config.yaml
train_examples: 26041
embed_dim: 256
encoder_arch: "ecapa_tdnn"
encoder_activation: "elu"
encoder_depths: [12]
text_encoder_parallel_block: true
lr: 0.019
momentum: 0.98
adamw_lr_other_params: 0.0016
grad_clip: 0.5
adamw_weight_decay_other_params: 0.05
Rows from block 6 of the audio encoder, named by matrix and row number. Each number is 50 + 12 x the weight over its row's rms, rounded and kept within 0 to 99. All counts start at 0. After the name is the row's rms in percent of the matrix's.
# c10: first pointwise conv (encoder.blocks.6.c1.0.weight, 256x256x1), inputs 0-85
c10.74 104:56 42 50 76 58 75 62 49 52 42 62 34 42 11 67 42 58 43 64 61 69 39 34 71 78 56 40 46 37 46 40 55 41 45 40 34 63 60 62 37 54 51 68 50 41 54 52 50 43 52 67 48 36 40 50 40 63 48 62 63 54 50 52 44 30 41 56 52 49 52 59 43 48 72 58 21 60 43 36 35 38 39 55 66 49 47
c10.75 099:31 82 59 41 30 54 56 51 63 34 45 58 42 45 51 51 42 34 48 43 37 36 38 33 59 43 31 48 43 50 49 66 56 69 62 58 52 66 59 51 53 52 45 47 69 68 45 62 38 39 55 37 48 55 71 44 38 52 27 74 48 50 38 43 74 42 60 61 28 46 53 55 51 51 50 33 26 66 61 45 24 22 44 27 59 50
c10.76 097:57 29 50 53 42 52 71 62 65 47 44 41 49 51 51 57 56 73 33 42 56 41 46 40 48 59 31 42 46 64 58 61 34 46 60 52 49 32 44 66 43 45 43 44 44 69 51 36 25 66 47 60 48 53 16 62 51 45 58 28 58 37 58 41 67 46 38 55 49 37 71 15 62 39 63 66 43 50 60 64 60 57 53 61 43 43
c10.77 100:48 50 42 36 33 69 26 76 71 38 42 39 51 29 55 46 71 57 68 61 68 38 63 44 42 46 67 48 52 36 57 48 47 34 54 48 30 50 56 37 44 52 54 61 38 66 40 32 59 71 52 52 43 49 67 55 37 48 60 57 37 59 59 59 61 63 45 56 38 42 40 28 60 33 59 58 59 55 32 57 70 56 51 60 49 58
c10.78 096:54 46 68 74 47 44 43 65 44 55 60 77 47 37 48 49 55 38 64 47 60 75 32 59 45 47 66 58 51 52 50 49 66 80 63 38 35 30 53 41 67 54 58 42 40 46 55 37 39 61 41 57 43 59 46 34 46 58 33 33 52 50 31 52 43 38 38 59 41 51 56 60 58 35 46 75 54 54 65 43 46 31 46 44 69 54
c10.79 091:33 54 46 60 38 64 32 33 53 68 49 64 59 47 50 49 24 49 62 57 48 59 62 60 52 45 45 57 31 54 64 52 70 37 68 64 61 34 44 52 46 58 63 55 73 18 68 19 43 37 61 44 49 54 37 59 40 48 33 55 49 34 76 32 48 55 44 58 38 52 26 42 58 31 25 45 35 45 45 89 43 49 39 56 45 62
c10.80 098:67 70 67 75 33 64 46 53 49 47 33 62 57 46 57 67 47 36 45 52 48 58 43 35 42 42 64 22 59 50 65 49 63 56 64 62 56 45 36 49 62 48 30 56 63 57 50 52 52 57 54 46 38 50 25 46 51 55 64 57 37 35 33 60 49 33 42 49 62 50 66 32 56 39 28 39 41 51 50 50 61 56 32 62 79 74
c10.81 097:38 59 64 57 51 76 55 35 45 48 29 48 60 49 58 32 50 71 64 62 48 69 63 53 38 63 58 54 45 85 33 40 64 55 47 39 41 52 78 64 66 42 63 57 73 40 65 63 52 61 48 74 38 60 45 29 26 44 57 48 57 41 55 61 54 56 33 38 50 61 72 49 43 46 37 35 44 53 61 66 35 43 39 38 67 54
c10.82 096:79 40 58 38 51 58 41 65 47 46 49 48 25 65 29 38 35 60 70 37 67 28 43 32 68 47 42 31 60 52 34 54 78 60 28 55 37 62 59 65 73 44 41 24 38 60 64 35 52 46 68 55 68 68 41 53 52 34 55 44 55 59 73 43 74 27 49 52 42 57 48 40 33 66 44 48 53 48 50 46 60 70 64 35 33 37
c10.83 101:60 44 65 39 51 55 41 51 53 40 60 45 66 49 44 71 54 44 53 39 55 65 45 45 56 33 53 36 65 49 49 16 73 60 56 51 40 75 39 55 58 67 55 56 47 54 43 43 33 38 59 48 63 46 49 48 61 58 67 44 54 33 40 66 47 59 54 52 66 39 58 41 52 36 51 52 56 71 65 46 62 38 43 66 59 53
c10.84 104:48 61 50 48 53 58 52 25 47 41 63 61 59 41 47 44 42 72 49 56 44 49 34 52 27 28 24 59 62 48 38 58 74 56 52 48 40 53 43 29 67 62 56 64 43 55 66 40 50 47 24 53 25 46 62 23 62 44 53 60 62 41 49 60 53 43 30 38 45 50 57 30 62 58 51 50 59 50 63 29 41 43 47 66 58 42
c10.85 099:36 43 66 58 62 50 38 34 49 43 42 44 53 51 37 58 48 68 75 31 45 54 22 41 72 40 59 54 63 49 51 56 52 56 61 37 67 63 66 61 64 29 39 59 65 57 53 71 56 87 44 68 64 63 39 33 37 42 60 73 72 50 72 53 73 48 49 63 42 40 39 46 46 36 31 64 51 58 30 51 53 54 43 53 48 51
c10.86 101:52 71 45 59 34 35 36 82 62 54 50 89 41 63 39 60 47 62 57 41 54 67 40 51 69 59 52 42 42 70 56 73 39 54 39 44 41 61 47 42 43 73 52 35 40 39 40 42 49 56 63 52 31 44 59 42 65 56 65 62 53 76 33 49 55 63 25 44 60 48 67 38 41 60 57 48 41 65 60 41 45 63 59 66 63 35
c10.87 100:55 27 37 63 31 51 53 63 36 53 48 77 43 37 30 54 37 46 69 44 67 53 79 45 50 51 62 56 19 42 24 57 69 58 50 34 18 53 41 60 37 54 58 34 49 67 52 50 48 61 45 48 65 28 58 42 52 51 53 38 58 55 51 58 43 59 67 43 40 42 53 47 44 39 83 56 70 50 56 35 54 46 53 47 54 43
c10.88 094:37 50 49 52 75 39 42 39 62 34 65 58 41 65 57 55 48 69 27 59 52 49 34 36 53 57 57 46 71 57 60 29 84 61 64 52 39 27 48 61 75 56 48 53 59 44 59 43 65 47 43 36 21 39 34 49 64 42 24 60 53 71 42 72 54 41 73 49 26 33 64 30 48 35 41 55 60 61 38 49 50 29 41 43 51 47
c10.89 093:40 52 48 47 64 69 41 36 42 85 44 65 34 35 57 45 33 60 47 68 56 47 43 48 49 41 42 26 53 66 22 34 37 71 56 61 56 43 50 48 53 49 48 66 51 64 47 43 69 38 58 55 52 62 52 39 47 64 44 50 51 38 51 56 37 50 45 54 51 32 55 57 44 52 64 61 18 56 50 53 50 55 37 43 50 44
c10.90 098:51 64 46 61 44 51 43 53 52 64 66 46 61 47 52 58 51 63 57 57 43 44 75 36 43 43 53 62 39 45 53 37 56 57 29 58 39 48 67 54 44 64 56 46 54 44 44 59 89 45 54 36 61 55 65 33 46 72 32 70 60 58 61 62 57 55 43 57 60 45 54 73 46 61 41 68 61 52 74 49 59 38 49 52 78 44
c10.91 101:33 38 55 68 58 49 53 49 29 51 56 57 83 30 33 48 43 67 40 52 40 53 45 37 53 51 77 37 54 55 46 54 55 62 42 51 73 41 70 57 50 59 32 46 70 56 48 58 64 44 29 51 39 52 66 49 58 66 60 32 69 37 46 50 36 39 28 56 43 77 33 53 29 36 42 44 52 53 23 53 51 65 28 69 35 47
c10.92 105:40 57 40 45 43 59 46 49 38 41 60 55 40 91 58 34 53 60 56 67 42 57 58 37 40 56 51 58 43 50 37 33 56 68 61 42 44 64 42 72 39 52 34 48 51 44 44 44 52 36 67 66 29 57 34 67 61 58 57 60 52 55 35 47 55 42 51 38 61 42 66 46 53 39 40 49 55 62 56 42 40 32 23 47 38 35
c10.93 106:47 44 43 56 58 41 64 47 36 25 58 29 46 23 40 56 76 46 50 46 49 55 34 59 55 50 62 47 49 61 40 42 45 68 51 21 63 36 46 24 46 54 53 42 42 58 64 51 52 55 40 54 26 70 44 61 70 70 47 73 54 49 64 52 54 37 39 80 59 43 64 40 58 43 52 54 45 51 42 41 56 39 47 56 48 51
c10.94 107:42 64 43 42 53 65 53 44 87 58 63 59 49 32 46 61 46 39 39 61 59 40 25 54 44 57 47 67 48 50 53 42 36 59 53 51 56 65 39 30 53 61 63 62 81 65 49 56 45 71 70 30 69 53 65 48 45 64 47 55 61 45 62 34 38 57 39 70 40 58 71 54 50 45 26 38 43 48 58 40 44 52 54 44 49 30
c10.95 102:60 53 57 45 49 35 69 52 33 20 42 69 48 66 41 59 51 47 72 28 36 30 40 52 57 55 74 37 52 55 59 63 56 52 36 28 38 51 40 16 55 50 73 57 39 74 60 49 73 54 47 41 43 56 42 30 54 39 50 30 66 69 42 55 61 62 54 61 50 50 45 49 42 21 39 52 43 43 47 58 65 44 52 46 63 40
c10.96 105:62 55 37 54 14 51 73 51 62 78 45 56 44 45 54 55 49 25 61 72 54 35 65 62 38 60 54 51 53 36 49 46 45 57 56 47 44 70 53 29 63 47 53 58 47 53 56 36 67 61 51 26 63 45 68 27 77 36 52 51 47 67 74 35 49 44 46 35 53 41 59 35 38 55 39 53 66 48 41 24 70 19 50 67 47 48
c10.97 104:56 36 28 50 58 35 62 46 39 35 39 50 45 39 48 59 56 49 52 38 49 48 74 55 52 52 58 51 53 48 64 51 45 47 60 49 48 57 55 40 44 40 52 61 75 46 61 41 61 48 56 31 30 65 42 66 49 51 40 59 36 54 46 64 40 53 49 58 42 37 47 39 48 50 40 38 57 40 63 52 50 40 68 54 32 60
c10.98 101:59 75 42 53 47 34 61 50 49 42 36 50 40 73 56 48 62 59 42 51 66 76 45 39 47 30 68 32 48 45 46 38 74 52 66 59 50 44 32 57 54 49 35 53 37 62 54 55 42 50 73 32 38 95 72 76 33 64 55 44 56 25 51 49 45 43 62 33 55 48 58 20 53 57 54 31 52 51 48 44 47 39 48 63 76 43
c10.99 098:46 53 55 28 48 60 29 47 33 54 53 40 43 77 63 60 51 54 56 70 41 65 54 48 51 48 79 68 47 47 34 40 65 47 57 40 38 40 56 57 48 37 37 48 58 68 50 61 43 66 45 39 37 43 57 46 54 68 52 68 33 60 50 53 55 53 41 56 53 62 57 61 37 55 49 48 63 44 61 41 61 49 45 38 51 52
c10.100 095:49 68 54 52 31 41 65 48 57 49 44 51 43 53 65 41 37 52 42 49 26 76 61 47 36 55 73 45 60 55 60 66 54 52 45 45 52 69 48 72 69 44 50 36 37 41 43 51 37 54 45 47 62 53 56 37 65 54 11 60 63 38 65 61 50 68 63 43 60 57 71 60 41 46 45 25 58 46 41 51 33 55 64 39 61 42
c10.101 101:40 26 62 46 67 37 47 66 55 44 51 49 50 72 47 52 28 71 49 52 63 53 34 67 37 35 65 44 67 54 20 45 65 65 73 70 56 61 30 30 43 48 48 53 24 42 45 49 48 57 40 65 35 72 54 42 51 45 48 54 50 60 57 58 74 58 44 39 17 71 40 47 68 49 60 65 42 33 47 45 32 68 44 51 69 34
c10.102 102:72 63 55 58 54 51 37 42 45 49 53 57 42 53 52 61 52 51 65 50 56 34 37 54 50 36 37 35 38 54 62 33 49 51 54 51 54 45 49 68 29 37 51 50 51 54 38 57 32 31 71 59 50 56 63 71 56 40 51 39 70 76 49 59 56 55 45 48 65 36 72 47 60 56 52 41 53 62 34 52 37 71 60 61 41 59
c10.103 106:63 63 48 59 62 56 69 38 57 68 55 61 54 73 48 62 47 48 56 50 53 41 32 64 43 34 49 54 24 65 50 69 40 59 41 43 80 56 46 57 44 63 46 30 53 48 19 61 82 56 41 42 55 49 54 68 46 55 44 44 43 55 54 39 59 57 51 42 63 51 39 41 65 53 52 50 51 58 40 57 54 34 63 37 53 58
c10.104 104:39 58 65 57 31 76 38 60 40 37 52 28 57 47 38 57 59 53 41 28 60 57 60 46 59 74 44 26 62 66 57 23 51 42 59 51 59 72 34 47 24 57 60 58 36 40 56 61 54 63 58 68 71 51 51 51 36 41 35 40 45 55 52 27 22 28 72 46 77 46 47 57 59 44 49 54 43 58 42 52 70 58 67 46 46 49
c10.105 107:45 40 17 70 57 66 58 61 66 47 34 32 51 39 57 70 24 47 48 52 36 38 41 46 27 38 64 46 52 44 45 21 53 66 49 48 53 45 35 67 45 35 52 30 50 74 62 67 59 33 50 71 42 30 44 44 55 55 57 60 68 61 47 55 40 43 46 59 39 45 32 53 56 45 36 60 29 55 52 33 65 45 35 36 55 34
c10.106 100:57 65 59 62 45 34 67 61 30 32 48 52 51 58 58 46 36 22 57 38 48 40 23 55 55 53 33 44 65 42 39 45 45 42 33 49 54 41 41 51 56 66 54 51 50 62 43 47 64 36 59 31 55 45 44 46 35 33 38 53 60 52 48 54 62 50 46 28 52 40 36 54 68 26 58 43 46 44 65 70 44 58 56 40 61 37
c10.107 096:42 69 49 53 55 42 35 56 46 59 31 31 81 22 46 53 40 58 65 51 51 58 60 38 34 37 55 56 47 56 56 61 47 50 56 48 32 56 50 50 57 47 58 67 50 48 39 44 39 48 67 74 50 54 56 66 43 55 53 60 66 58 33 42 39 36 48 41 51 48 32 52 49 54 42 49 48 66 56 57 42 45 38 17 17 61
c10.108 092:41 56 62 64 57 43 56 42 61 47 47 53 28 59 27 78 33 58 64 56 46 42 49 38 74 50 50 42 57 49 72 63 43 40 30 38 54 70 52 63 42 56 42 49 58 77 35 34 55 63 57 44 32 57 61 45 72 37 53 61 61 50 60 51 49 52 52 51 44 53 57 49 65 47 39 63 41 51 50 42 58 70 50 72 42 74
c10.109 101:48 57 30 42 47 66 55 40 32 60 59 33 46 52 59 43 52 51 72 40 66 49 57 43 61 54 59 38 56 37 40 62 50 63 41 53 67 53 38 55 43 18 62 46 52 34 60 40 60 49 39 44 44 32 50 30 18 65 43 62 39 62 65 40 29 47 48 58 54 46 61 50 45 58 66 60 48 42 34 56 49 32 50 39 46 46
c10.110 097:58 67 46 42 64 54 55 41 61 41 39 60 40 40 31 26 50 65 38 53 63 50 54 41 59 40 35 59 27 58 26 48 46 57 47 69 40 65 38 41 43 53 43 51 45 58 39 45 49 35 44 59 44 64 76 47 56 60 58 53 50 43 58 56 45 65 32 47 32 77 35 56 53 49 33 58 51 67 54 59 39 54 36 61 59 50
c10.111 101:50 42 48 34 63 54 46 76 58 37 40 65 54 56 50 63 62 42 48 66 56 55 27 56 26 58 61 49 51 74 56 41 46 37 53 53 26 19 48 52 36 29 52 64 51 38 40 40 37 51 18 46 47 91 55 45 29 70 47 36 60 49 36 69 50 52 42 43 41 29 35 51 51 34 49 42 57 52 69 69 44 50 48 49 47 62
c10.112 104:67 54 44 52 61 44 65 41 36 56 17 47 64 58 40 52 54 64 51 38 44 47 53 56 28 40 42 42 59 51 39 47 51 68 27 43 39 43 48 36 43 51 44 70 51 28 32 45 30 32 39 55 61 46 43 29 56 52 51 53 62 62 44 49 63 45 52 71 43 37 34 47 38 66 38 45 64 51 22 64 27 31 58 34 59 39
c10.113 104:55 40 57 63 40 35 50 50 61 50 38 42 41 43 47 40 50 59 74 38 36 32 64 40 39 46 56 52 55 57 55 41 42 41 64 42 57 51 25 74 47 64 72 33 31 45 45 48 59 55 47 58 45 54 49 38 30 72 71 53 49 47 57 18 38 38 74 40 39 43 50 69 38 57 50 66 48 12 57 44 75 35 71 63 31 43
c10.114 105:41 45 38 31 55 47 31 42 37 47 66 66 29 44 44 35 68 43 42 71 46 52 40 66 54 56 63 62 57 43 59 55 42 56 72 32 53 65 45 63 28 41 76 53 39 64 49 66 47 53 45 47 64 44 41 48 55 49 49 60 64 49 63 48 50 72 51 39 33 49 26 65 62 56 63 48 42 48 50 54 39 42 39 56 46 48
c10.115 099:47 48 41 76 53 45 20 67 47 47 56 43 32 45 55 44 33 19 35 35 40 54 52 32 42 50 38 36 56 47 66 52 41 44 63 58 45 36 35 28 46 58 44 38 34 36 79 37 68 53 47 41 45 65 64 51 41 48 37 42 39 68 38 42 61 67 66 46 52 38 46 49 52 58 62 52 67 51 61 50 48 48 58 51 52 47
c10.116 103:39 40 56 73 45 43 49 53 44 34 57 37 34 70 46 67 54 67 31 47 51 75 47 39 51 53 40 41 51 30 48 42 56 51 49 41 58 75 41 57 57 36 55 28 43 64 47 40 56 58 53 59 48 72 35 46 54 61 58 51 48 49 33 54 41 56 61 56 51 54 59 56 51 64 53 30 56 36 46 52 67 67 67 58 51 46
c10.117 094:42 30 23 62 54 60 60 44 47 49 67 48 43 47 51 49 65 46 50 49 54 82 50 44 44 32 48 44 41 49 46 44 43 58 64 50 35 68 47 46 44 47 61 33 56 33 52 40 47 62 40 64 68 26 55 32 70 22 72 46 62 51 55 46 54 36 42 67 70 65 39 60 63 55 25 74 49 57 64 62 39 40 68 79 53 51
c10.118 097:51 67 67 43 40 34 31 64 50 35 54 48 26 57 36 35 57 36 35 48 55 46 56 51 32 53 60 71 41 62 49 58 53 34 43 37 51 69 53 56 28 46 61 44 60 56 59 55 38 62 31 50 38 63 56 47 40 39 36 33 48 21 64 34 61 70 50 49 67 57 28 44 58 53 48 49 38 77 59 54 76 48 56 51 13 36
c10.119 099:53 32 51 50 33 50 50 59 34 58 47 62 48 35 31 50 56 27 48 64 56 44 45 58 55 59 54 63 49 60 26 44 55 60 66 58 23 56 42 63 40 54 50 54 37 56 38 38 57 13 55 54 45 36 43 46 51 46 63 50 37 40 33 56 62 38 45 37 45 66 39 42 39 59 49 52 50 50 22 62 43 55 63 46 54 42
c10.120 095:51 41 40 39 43 54 36 49 62 38 65 64 55 40 58 50 47 37 42 69 54 45 26 59 64 49 51 46 61 57 77 40 46 46 63 69 57 67 49 50 41 41 55 54 49 40 20 67 64 56 33 49 69 61 47 70 50 39 40 61 65 43 27 55 27 46 47 41 54 41 34 50 55 41 46 57 81 60 73 35 71 43 42 58 45 63
c10.121 103:53 71 10 45 60 53 47 60 59 53 42 45 51 48 35 46 47 35 50 46 49 51 41 44 48 32 36 39 47 72 80 43 27 44 64 52 50 35 32 46 40 43 72 56 30 56 48 48 35 19 51 45 43 62 61 48 46 64 58 65 38 65 34 56 62 65 32 51 52 37 45 56 42 44 67 53 47 40 49 63 63 46 57 38 49 22
c10.122 100:49 48 78 43 44 48 55 60 42 55 58 38 67 48 46 57 58 66 42 51 62 60 63 37 62 19 60 59 62 32 69 46 48 43 49 19 58 62 67 24 64 38 52 63 56 48 55 31 47 65 72 30 26 43 50 46 34 36 31 40 61 58 53 55 34 51 49 59 33 73 44 42 42 32 36 61 34 63 48 44 32 51 45 60 28 41
c10.123 103:53 41 29 38 70 66 42 40 56 45 57 57 51 36 54 49 67 61 52 32 46 36 36 52 36 67 75 56 42 49 48 55 18 48 56 41 65 43 32 50 70 30 58 41 44 52 51 44 49 40 44 42 47 59 47 57 52 43 76 61 36 43 69 50 64 43 76 80 25 36 58 41 41 43 33 46 71 59 48 51 42 69 65 29 40 45
c10.124 100:53 49 23 62 48 38 47 57 58 50 46 65 53 33 46 42 46 54 39 42 52 41 47 56 59 69 52 36 40 40 45 41 47 48 60 51 71 46 69 54 39 37 49 54 62 57 45 57 60 62 59 38 31 32 29 66 41 62 30 46 48 43 59 46 50 35 56 68 71 58 55 49 46 32 50 62 37 45 64 76 43 53 33 41 53 55
c10.125 095:57 74 43 53 62 43 43 53 65 50 41 49 33 60 64 47 36 27 42 59 64 48 36 67 50 57 36 53 54 52 39 45 66 46 27 64 54 46 55 55 39 68 47 39 56 37 62 58 39 17 39 54 34 57 29 38 47 33 64 30 36 56 29 40 45 50 45 44 34 38 46 51 53 37 20 39 11 60 40 58 53 56 39 65 54 57
c10.126 098:57 47 30 46 56 48 64 46 39 47 30 53 54 57 38 52 41 49 18 58 71 28 60 45 52 33 48 62 41 33 51 36 44 58 61 55 52 45 44 30 43 61 44 33 50 58 65 64 66 51 47 29 51 69 47 57 34 53 52 63 42 44 54 41 60 45 57 43 68 53 53 61 62 55 58 49 69 43 52 31 69 71 52 56 45 45
c10.127 106:50 62 38 35 38 36 51 27 50 66 39 58 62 21 50 71 58 55 50 60 60 72 52 54 59 43 35 50 53 53 63 47 28 54 56 35 47 46 40 51 33 62 67 47 49 58 59 53 61 50 36 34 51 38 45 51 72 51 80 65 45 33 34 45 44 48 40 49 57 46 60 45 65 35 42 35 45 36 43 67 38 31 42 57 80 59
c10.128 097:43 42 32 52 38 43 33 42 54 67 47 35 44 62 44 46 35 54 57 43 52 34 58 54 20 51 41 49 40 51 40 33 47 46 74 55 51 64 63 42 54 38 40 53 36 44 68 44 34 49 67 71 63 15 49 49 22 31 58 64 51 51 42 52 62 35 57 60 83 56 61 65 45 63 31 28 50 44 43 58 29 68 60 33 40 46
c10.129 105:44 40 56 59 52 42 40 50 28 34 43 36 47 55 49 64 40 70 45 47 63 61 36 46 57 36 64 47 51 62 68 44 42 71 52 64 37 36 64 42 46 42 09 53 46 49 33 43 51 51 56 42 44 42 47 52 41 42 52 42 41 49 38 55 41 58 53 63 64 52 62 82 44 75 34 74 43 22 45 69 66 54 54 39 65 82
c10.130 094:43 38 30 47 48 46 61 48 45 67 44 19 55 59 85 41 51 40 49 50 56 45 41 37 46 47 49 46 54 49 77 72 48 41 65 60 64 50 54 52 48 51 39 62 50 61 45 82 46 53 45 53 51 65 54 56 82 59 36 67 67 53 60 48 41 80 46 36 56 57 46 48 52 35 45 56 70 64 60 41 53 38 54 25 64 43
c10.131 098:67 41 61 46 44 46 43 71 55 56 42 52 54 31 38 39 61 34 36 58 57 59 59 63 40 39 58 24 65 48 48 49 42 69 32 35 40 61 42 45 48 52 44 66 41 55 62 56 52 15 41 49 51 65 52 61 44 45 51 66 36 41 53 29 65 67 56 64 30 31 57 58 43 70 41 32 51 53 47 55 44 53 47 31 66 34
c10.132 100:38 37 50 66 39 49 44 48 47 49 58 60 42 51 36 47 61 36 56 45 31 38 54 71 39 54 61 38 31 40 61 44 38 42 55 57 53 60 56 48 37 53 61 59 36 51 33 33 55 37 42 40 50 23 70 39 40 41 31 72 46 36 47 54 39 58 49 40 55 38 61 82 42 40 27 49 43 63 44 42 45 44 54 62 34 46
c10.133 098:58 56 36 58 58 55 55 68 52 49 55 62 50 47 52 28 61 48 52 75 58 67 35 63 64 52 66 38 48 58 58 52 34 72 36 44 52 49 48 55 52 47 50 52 47 33 51 50 49 62 42 48 52 41 38 81 35 30 31 50 39 69 63 54 60 55 30 58 37 66 46 51 47 59 74 37 74 53 75 47 39 51 45 48 54 59
c10.134 105:64 56 37 68 42 47 58 58 42 43 35 52 52 35 35 55 52 35 82 66 48 59 37 37 60 60 55 60 62 58 22 54 26 54 28 73 52 52 54 46 54 49 54 43 44 48 56 43 47 44 67 43 80 30 45 57 53 63 42 29 54 37 36 46 49 49 56 36 57 68 62 46 71 64 61 45 45 37 46 56 50 62 51 44 36 56
c10.135 101:74 60 64 57 52 47 42 45 52 38 57 58 48 36 70 63 38 50 74 55 50 57 40 55 54 53 52 47 49 58 67 73 57 33 65 41 59 48 21 74 67 40 61 56 52 49 40 53 41 60 42 38 60 60 36 41 63 51 68 46 52 47 48 47 53 35 49 75 50 53 53 53 53 44 43 49 29 62 55 44 38 41 35 40 39 60
c10.136 101:52 40 33 36 46 31 33 23 44 39 48 44 46 70 58 53 41 27 39 43 42 69 55 62 63 52 55 60 33 65 62 54 41 75 68 63 64 50 49 52 30 29 63 65 51 58 67 42 81 37 53 47 45 48 27 47 42 60 32 41 17 32 37 41 59 38 27 66 62 43 77 42 48 43 49 38 72 44 57 34 54 63 61 54 40 34
c10.137 102:58 45 40 46 35 63 52 23 33 55 65 62 68 57 52 32 74 39 51 45 52 55 65 40 42 42 54 43 56 59 56 65 34 59 37 44 53 46 50 29 47 44 66 36 57 52 22 62 62 35 57 44 49 69 65 36 48 57 40 49 40 47 47 67 62 49 59 62 58 33 42 44 35 62 40 41 53 74 58 30 55 34 44 50 31 73
c10.138 098:39 84 39 61 38 53 40 54 41 49 68 65 48 52 37 63 56 44 58 47 58 59 55 53 49 54 56 60 77 37 30 49 62 56 43 48 60 70 49 53 44 26 74 38 45 54 61 51 22 39 59 62 45 60 60 56 56 56 73 58 47 48 69 62 35 45 44 35 62 53 60 55 52 56 59 26 72 67 42 63 74 44 46 53 30 47
c10.139 094:57 58 35 51 35 44 59 55 40 59 51 67 52 80 55 62 56 56 37 39 45 30 45 42 62 49 33 37 37 50 47 24 43 19 34 50 61 29 46 56 65 42 60 39 35 31 45 63 54 52 27 58 63 61 45 48 61 44 50 45 51 35 46 36 43 35 48 77 40 60 68 53 44 54 56 53 54 31 48 60 42 52 59 53 36 40
c10.140 103:55 52 56 52 40 53 51 63 44 23 66 63 68 67 43 32 25 25 51 37 52 69 44 65 45 52 50 47 43 57 39 33 51 72 64 61 51 65 55 56 39 40 45 57 47 52 43 45 53 21 39 52 51 59 47 35 67 28 67 46 34 43 65 62 53 45 63 74 57 61 56 38 54 53 38 57 77 64 56 51 51 42 51 51 63 36
c10.141 100:67 52 50 39 53 41 61 57 47 34 37 41 36 50 35 51 37 40 70 59 58 54 71 47 55 69 58 57 64 62 44 59 34 40 59 55 42 77 47 47 59 58 49 46 55 38 46 66 46 67 54 46 39 50 32 31 45 46 56 49 53 47 62 24 65 46 43 63 44 34 22 40 61 41 32 69 46 31 55 45 51 41 57 42 51 55
c10.142 098:68 45 45 36 34 45 43 59 54 28 38 53 47 64 50 55 53 56 68 61 59 33 39 62 47 57 64 56 47 63 46 39 34 68 48 46 41 46 36 42 65 57 43 31 44 25 61 38 61 67 61 38 39 40 51 60 65 62 47 71 45 65 54 54 52 16 36 64 40 44 40 33 62 44 59 32 39 23 41 56 42 29 32 33 50 51
c10.143 099:59 58 49 50 59 58 35 43 33 69 59 45 73 45 50 30 58 40 35 28 60 41 41 82 31 37 57 37 53 58 60 49 68 35 45 55 55 73 37 51 59 60 46 58 33 55 55 46 51 46 42 51 37 55 55 66 44 63 63 54 50 58 42 50 51 55 54 58 61 48 38 54 45 60 56 56 26 57 38 70 57 37 38 40 33 33
c10.144 103:46 40 40 45 51 75 51 49 49 68 53 52 46 51 30 61 68 47 65 54 64 53 60 43 57 32 38 65 32 48 45 55 66 43 61 24 61 49 41 44 54 44 41 39 51 50 57 51 53 35 39 35 55 38 50 66 61 42 28 73 56 46 45 52 57 49 48 44 53 54 42 49 39 58 49 45 60 47 63 40 70 48 75 67 35 54
c10.145 105:48 56 52 51 59 46 49 39 63 55 56 54 75 36 38 48 44 32 37 50 47 57 45 53 57 75 32 68 61 40 54 23 60 45 63 41 63 07 65 71 44 47 77 61 56 64 46 52 42 41 54 53 69 52 58 48 48 45 46 45 64 70 39 50 39 36 39 24 46 33 40 40 59 49 59 42 35 46 54 38 51 70 71 35 44 40
c10.146 101:44 57 47 56 60 36 31 55 48 44 40 46 45 37 55 73 61 61 58 42 54 65 63 27 49 51 44 47 59 40 59 33 53 52 53 44 47 35 59 38 58 39 40 47 52 53 31 58 44 63 43 65 54 36 47 66 61 57 26 51 63 53 38 42 47 51 67 48 49 85 65 45 50 31 35 40 54 48 31 41 59 51 30 63 38 55
c10.147 104:31 50 33 47 56 56 67 44 50 46 42 58 45 38 48 25 54 32 61 35 39 63 59 55 52 70 45 55 62 49 37 60 32 46 27 41 52 51 59 57 29 42 38 39 66 68 60 55 65 73 49 61 52 48 31 62 40 51 47 56 48 62 51 47 48 41 63 59 47 37 43 53 51 47 63 49 63 59 51 53 44 23 58 48 41 37
c10.148 102:48 37 61 48 51 41 41 56 59 46 54 51 64 28 69 53 67 40 55 53 61 42 58 38 48 76 31 31 45 56 30 47 49 51 40 25 41 39 75 41 40 48 66 62 46 48 56 49 43 56 42 26 40 51 41 47 49 40 29 61 34 59 52 35 67 43 44 49 51 47 46 64 56 41 54 35 55 55 38 78 51 43 46 47 42 77
c10.149 106:68 58 43 60 17 62 56 36 54 46 52 46 54 66 68 48 38 51 69 30 66 24 52 66 31 60 41 70 42 54 55 58 53 65 58 37 71 38 36 57 69 55 61 55 56 35 55 50 67 52 64 48 38 37 31 50 31 51 70 47 39 44 56 56 50 36 43 48 52 45 55 64 46 40 59 44 52 48 44 51 47 55 44 56 61 57
c10.150 104:49 53 57 57 62 43 53 60 32 53 42 53 43 70 53 29 59 78 42 48 50 51 58 48 47 72 45 52 50 55 44 22 50 67 49 48 41 55 57 52 69 35 56 57 50 31 55 44 60 44 48 33 22 56 57 66 82 52 57 49 54 56 59 39 53 60 53 37 46 41 30 65 30 42 43 62 63 52 56 40 63 36 42 57 34 30
c10.151 100:36 63 30 61 36 42 53 63 41 36 37 49 49 31 57 40 51 39 53 49 60 64 43 41 75 45 55 55 64 54 43 43 57 58 39 53 46 55 37 51 47 66 57 61 45 38 33 37 76 35 54 56 81 37 53 47 63 51 46 50 69 49 51 57 57 46 54 60 38 82 57 63 79 41 40 51 49 52 57 63 47 59 41 61 65 55
c10.152 099:49 60 26 41 42 54 52 43 69 41 41 58 42 57 52 48 56 77 54 49 71 62 54 69 52 61 66 51 36 39 66 44 61 47 42 44 56 74 48 43 57 46 22 48 69 59 49 29 29 50 44 62 36 45 43 34 61 51 25 42 75 49 66 44 33 44 42 56 44 53 58 56 62 60 53 47 39 45 38 44 62 54 39 54 37 28
c10.153 105:27 24 49 44 23 58 51 48 46 30 42 50 65 47 53 55 63 43 55 34 41 58 51 49 67 35 33 48 36 73 62 47 76 39 43 52 85 58 61 42 45 45 63 49 55 62 38 48 48 69 54 36 71 26 40 46 65 36 58 25 37 60 57 54 41 30 47 55 66 61 39 59 46 50 55 39 42 62 68 69 41 40 31 31 46 51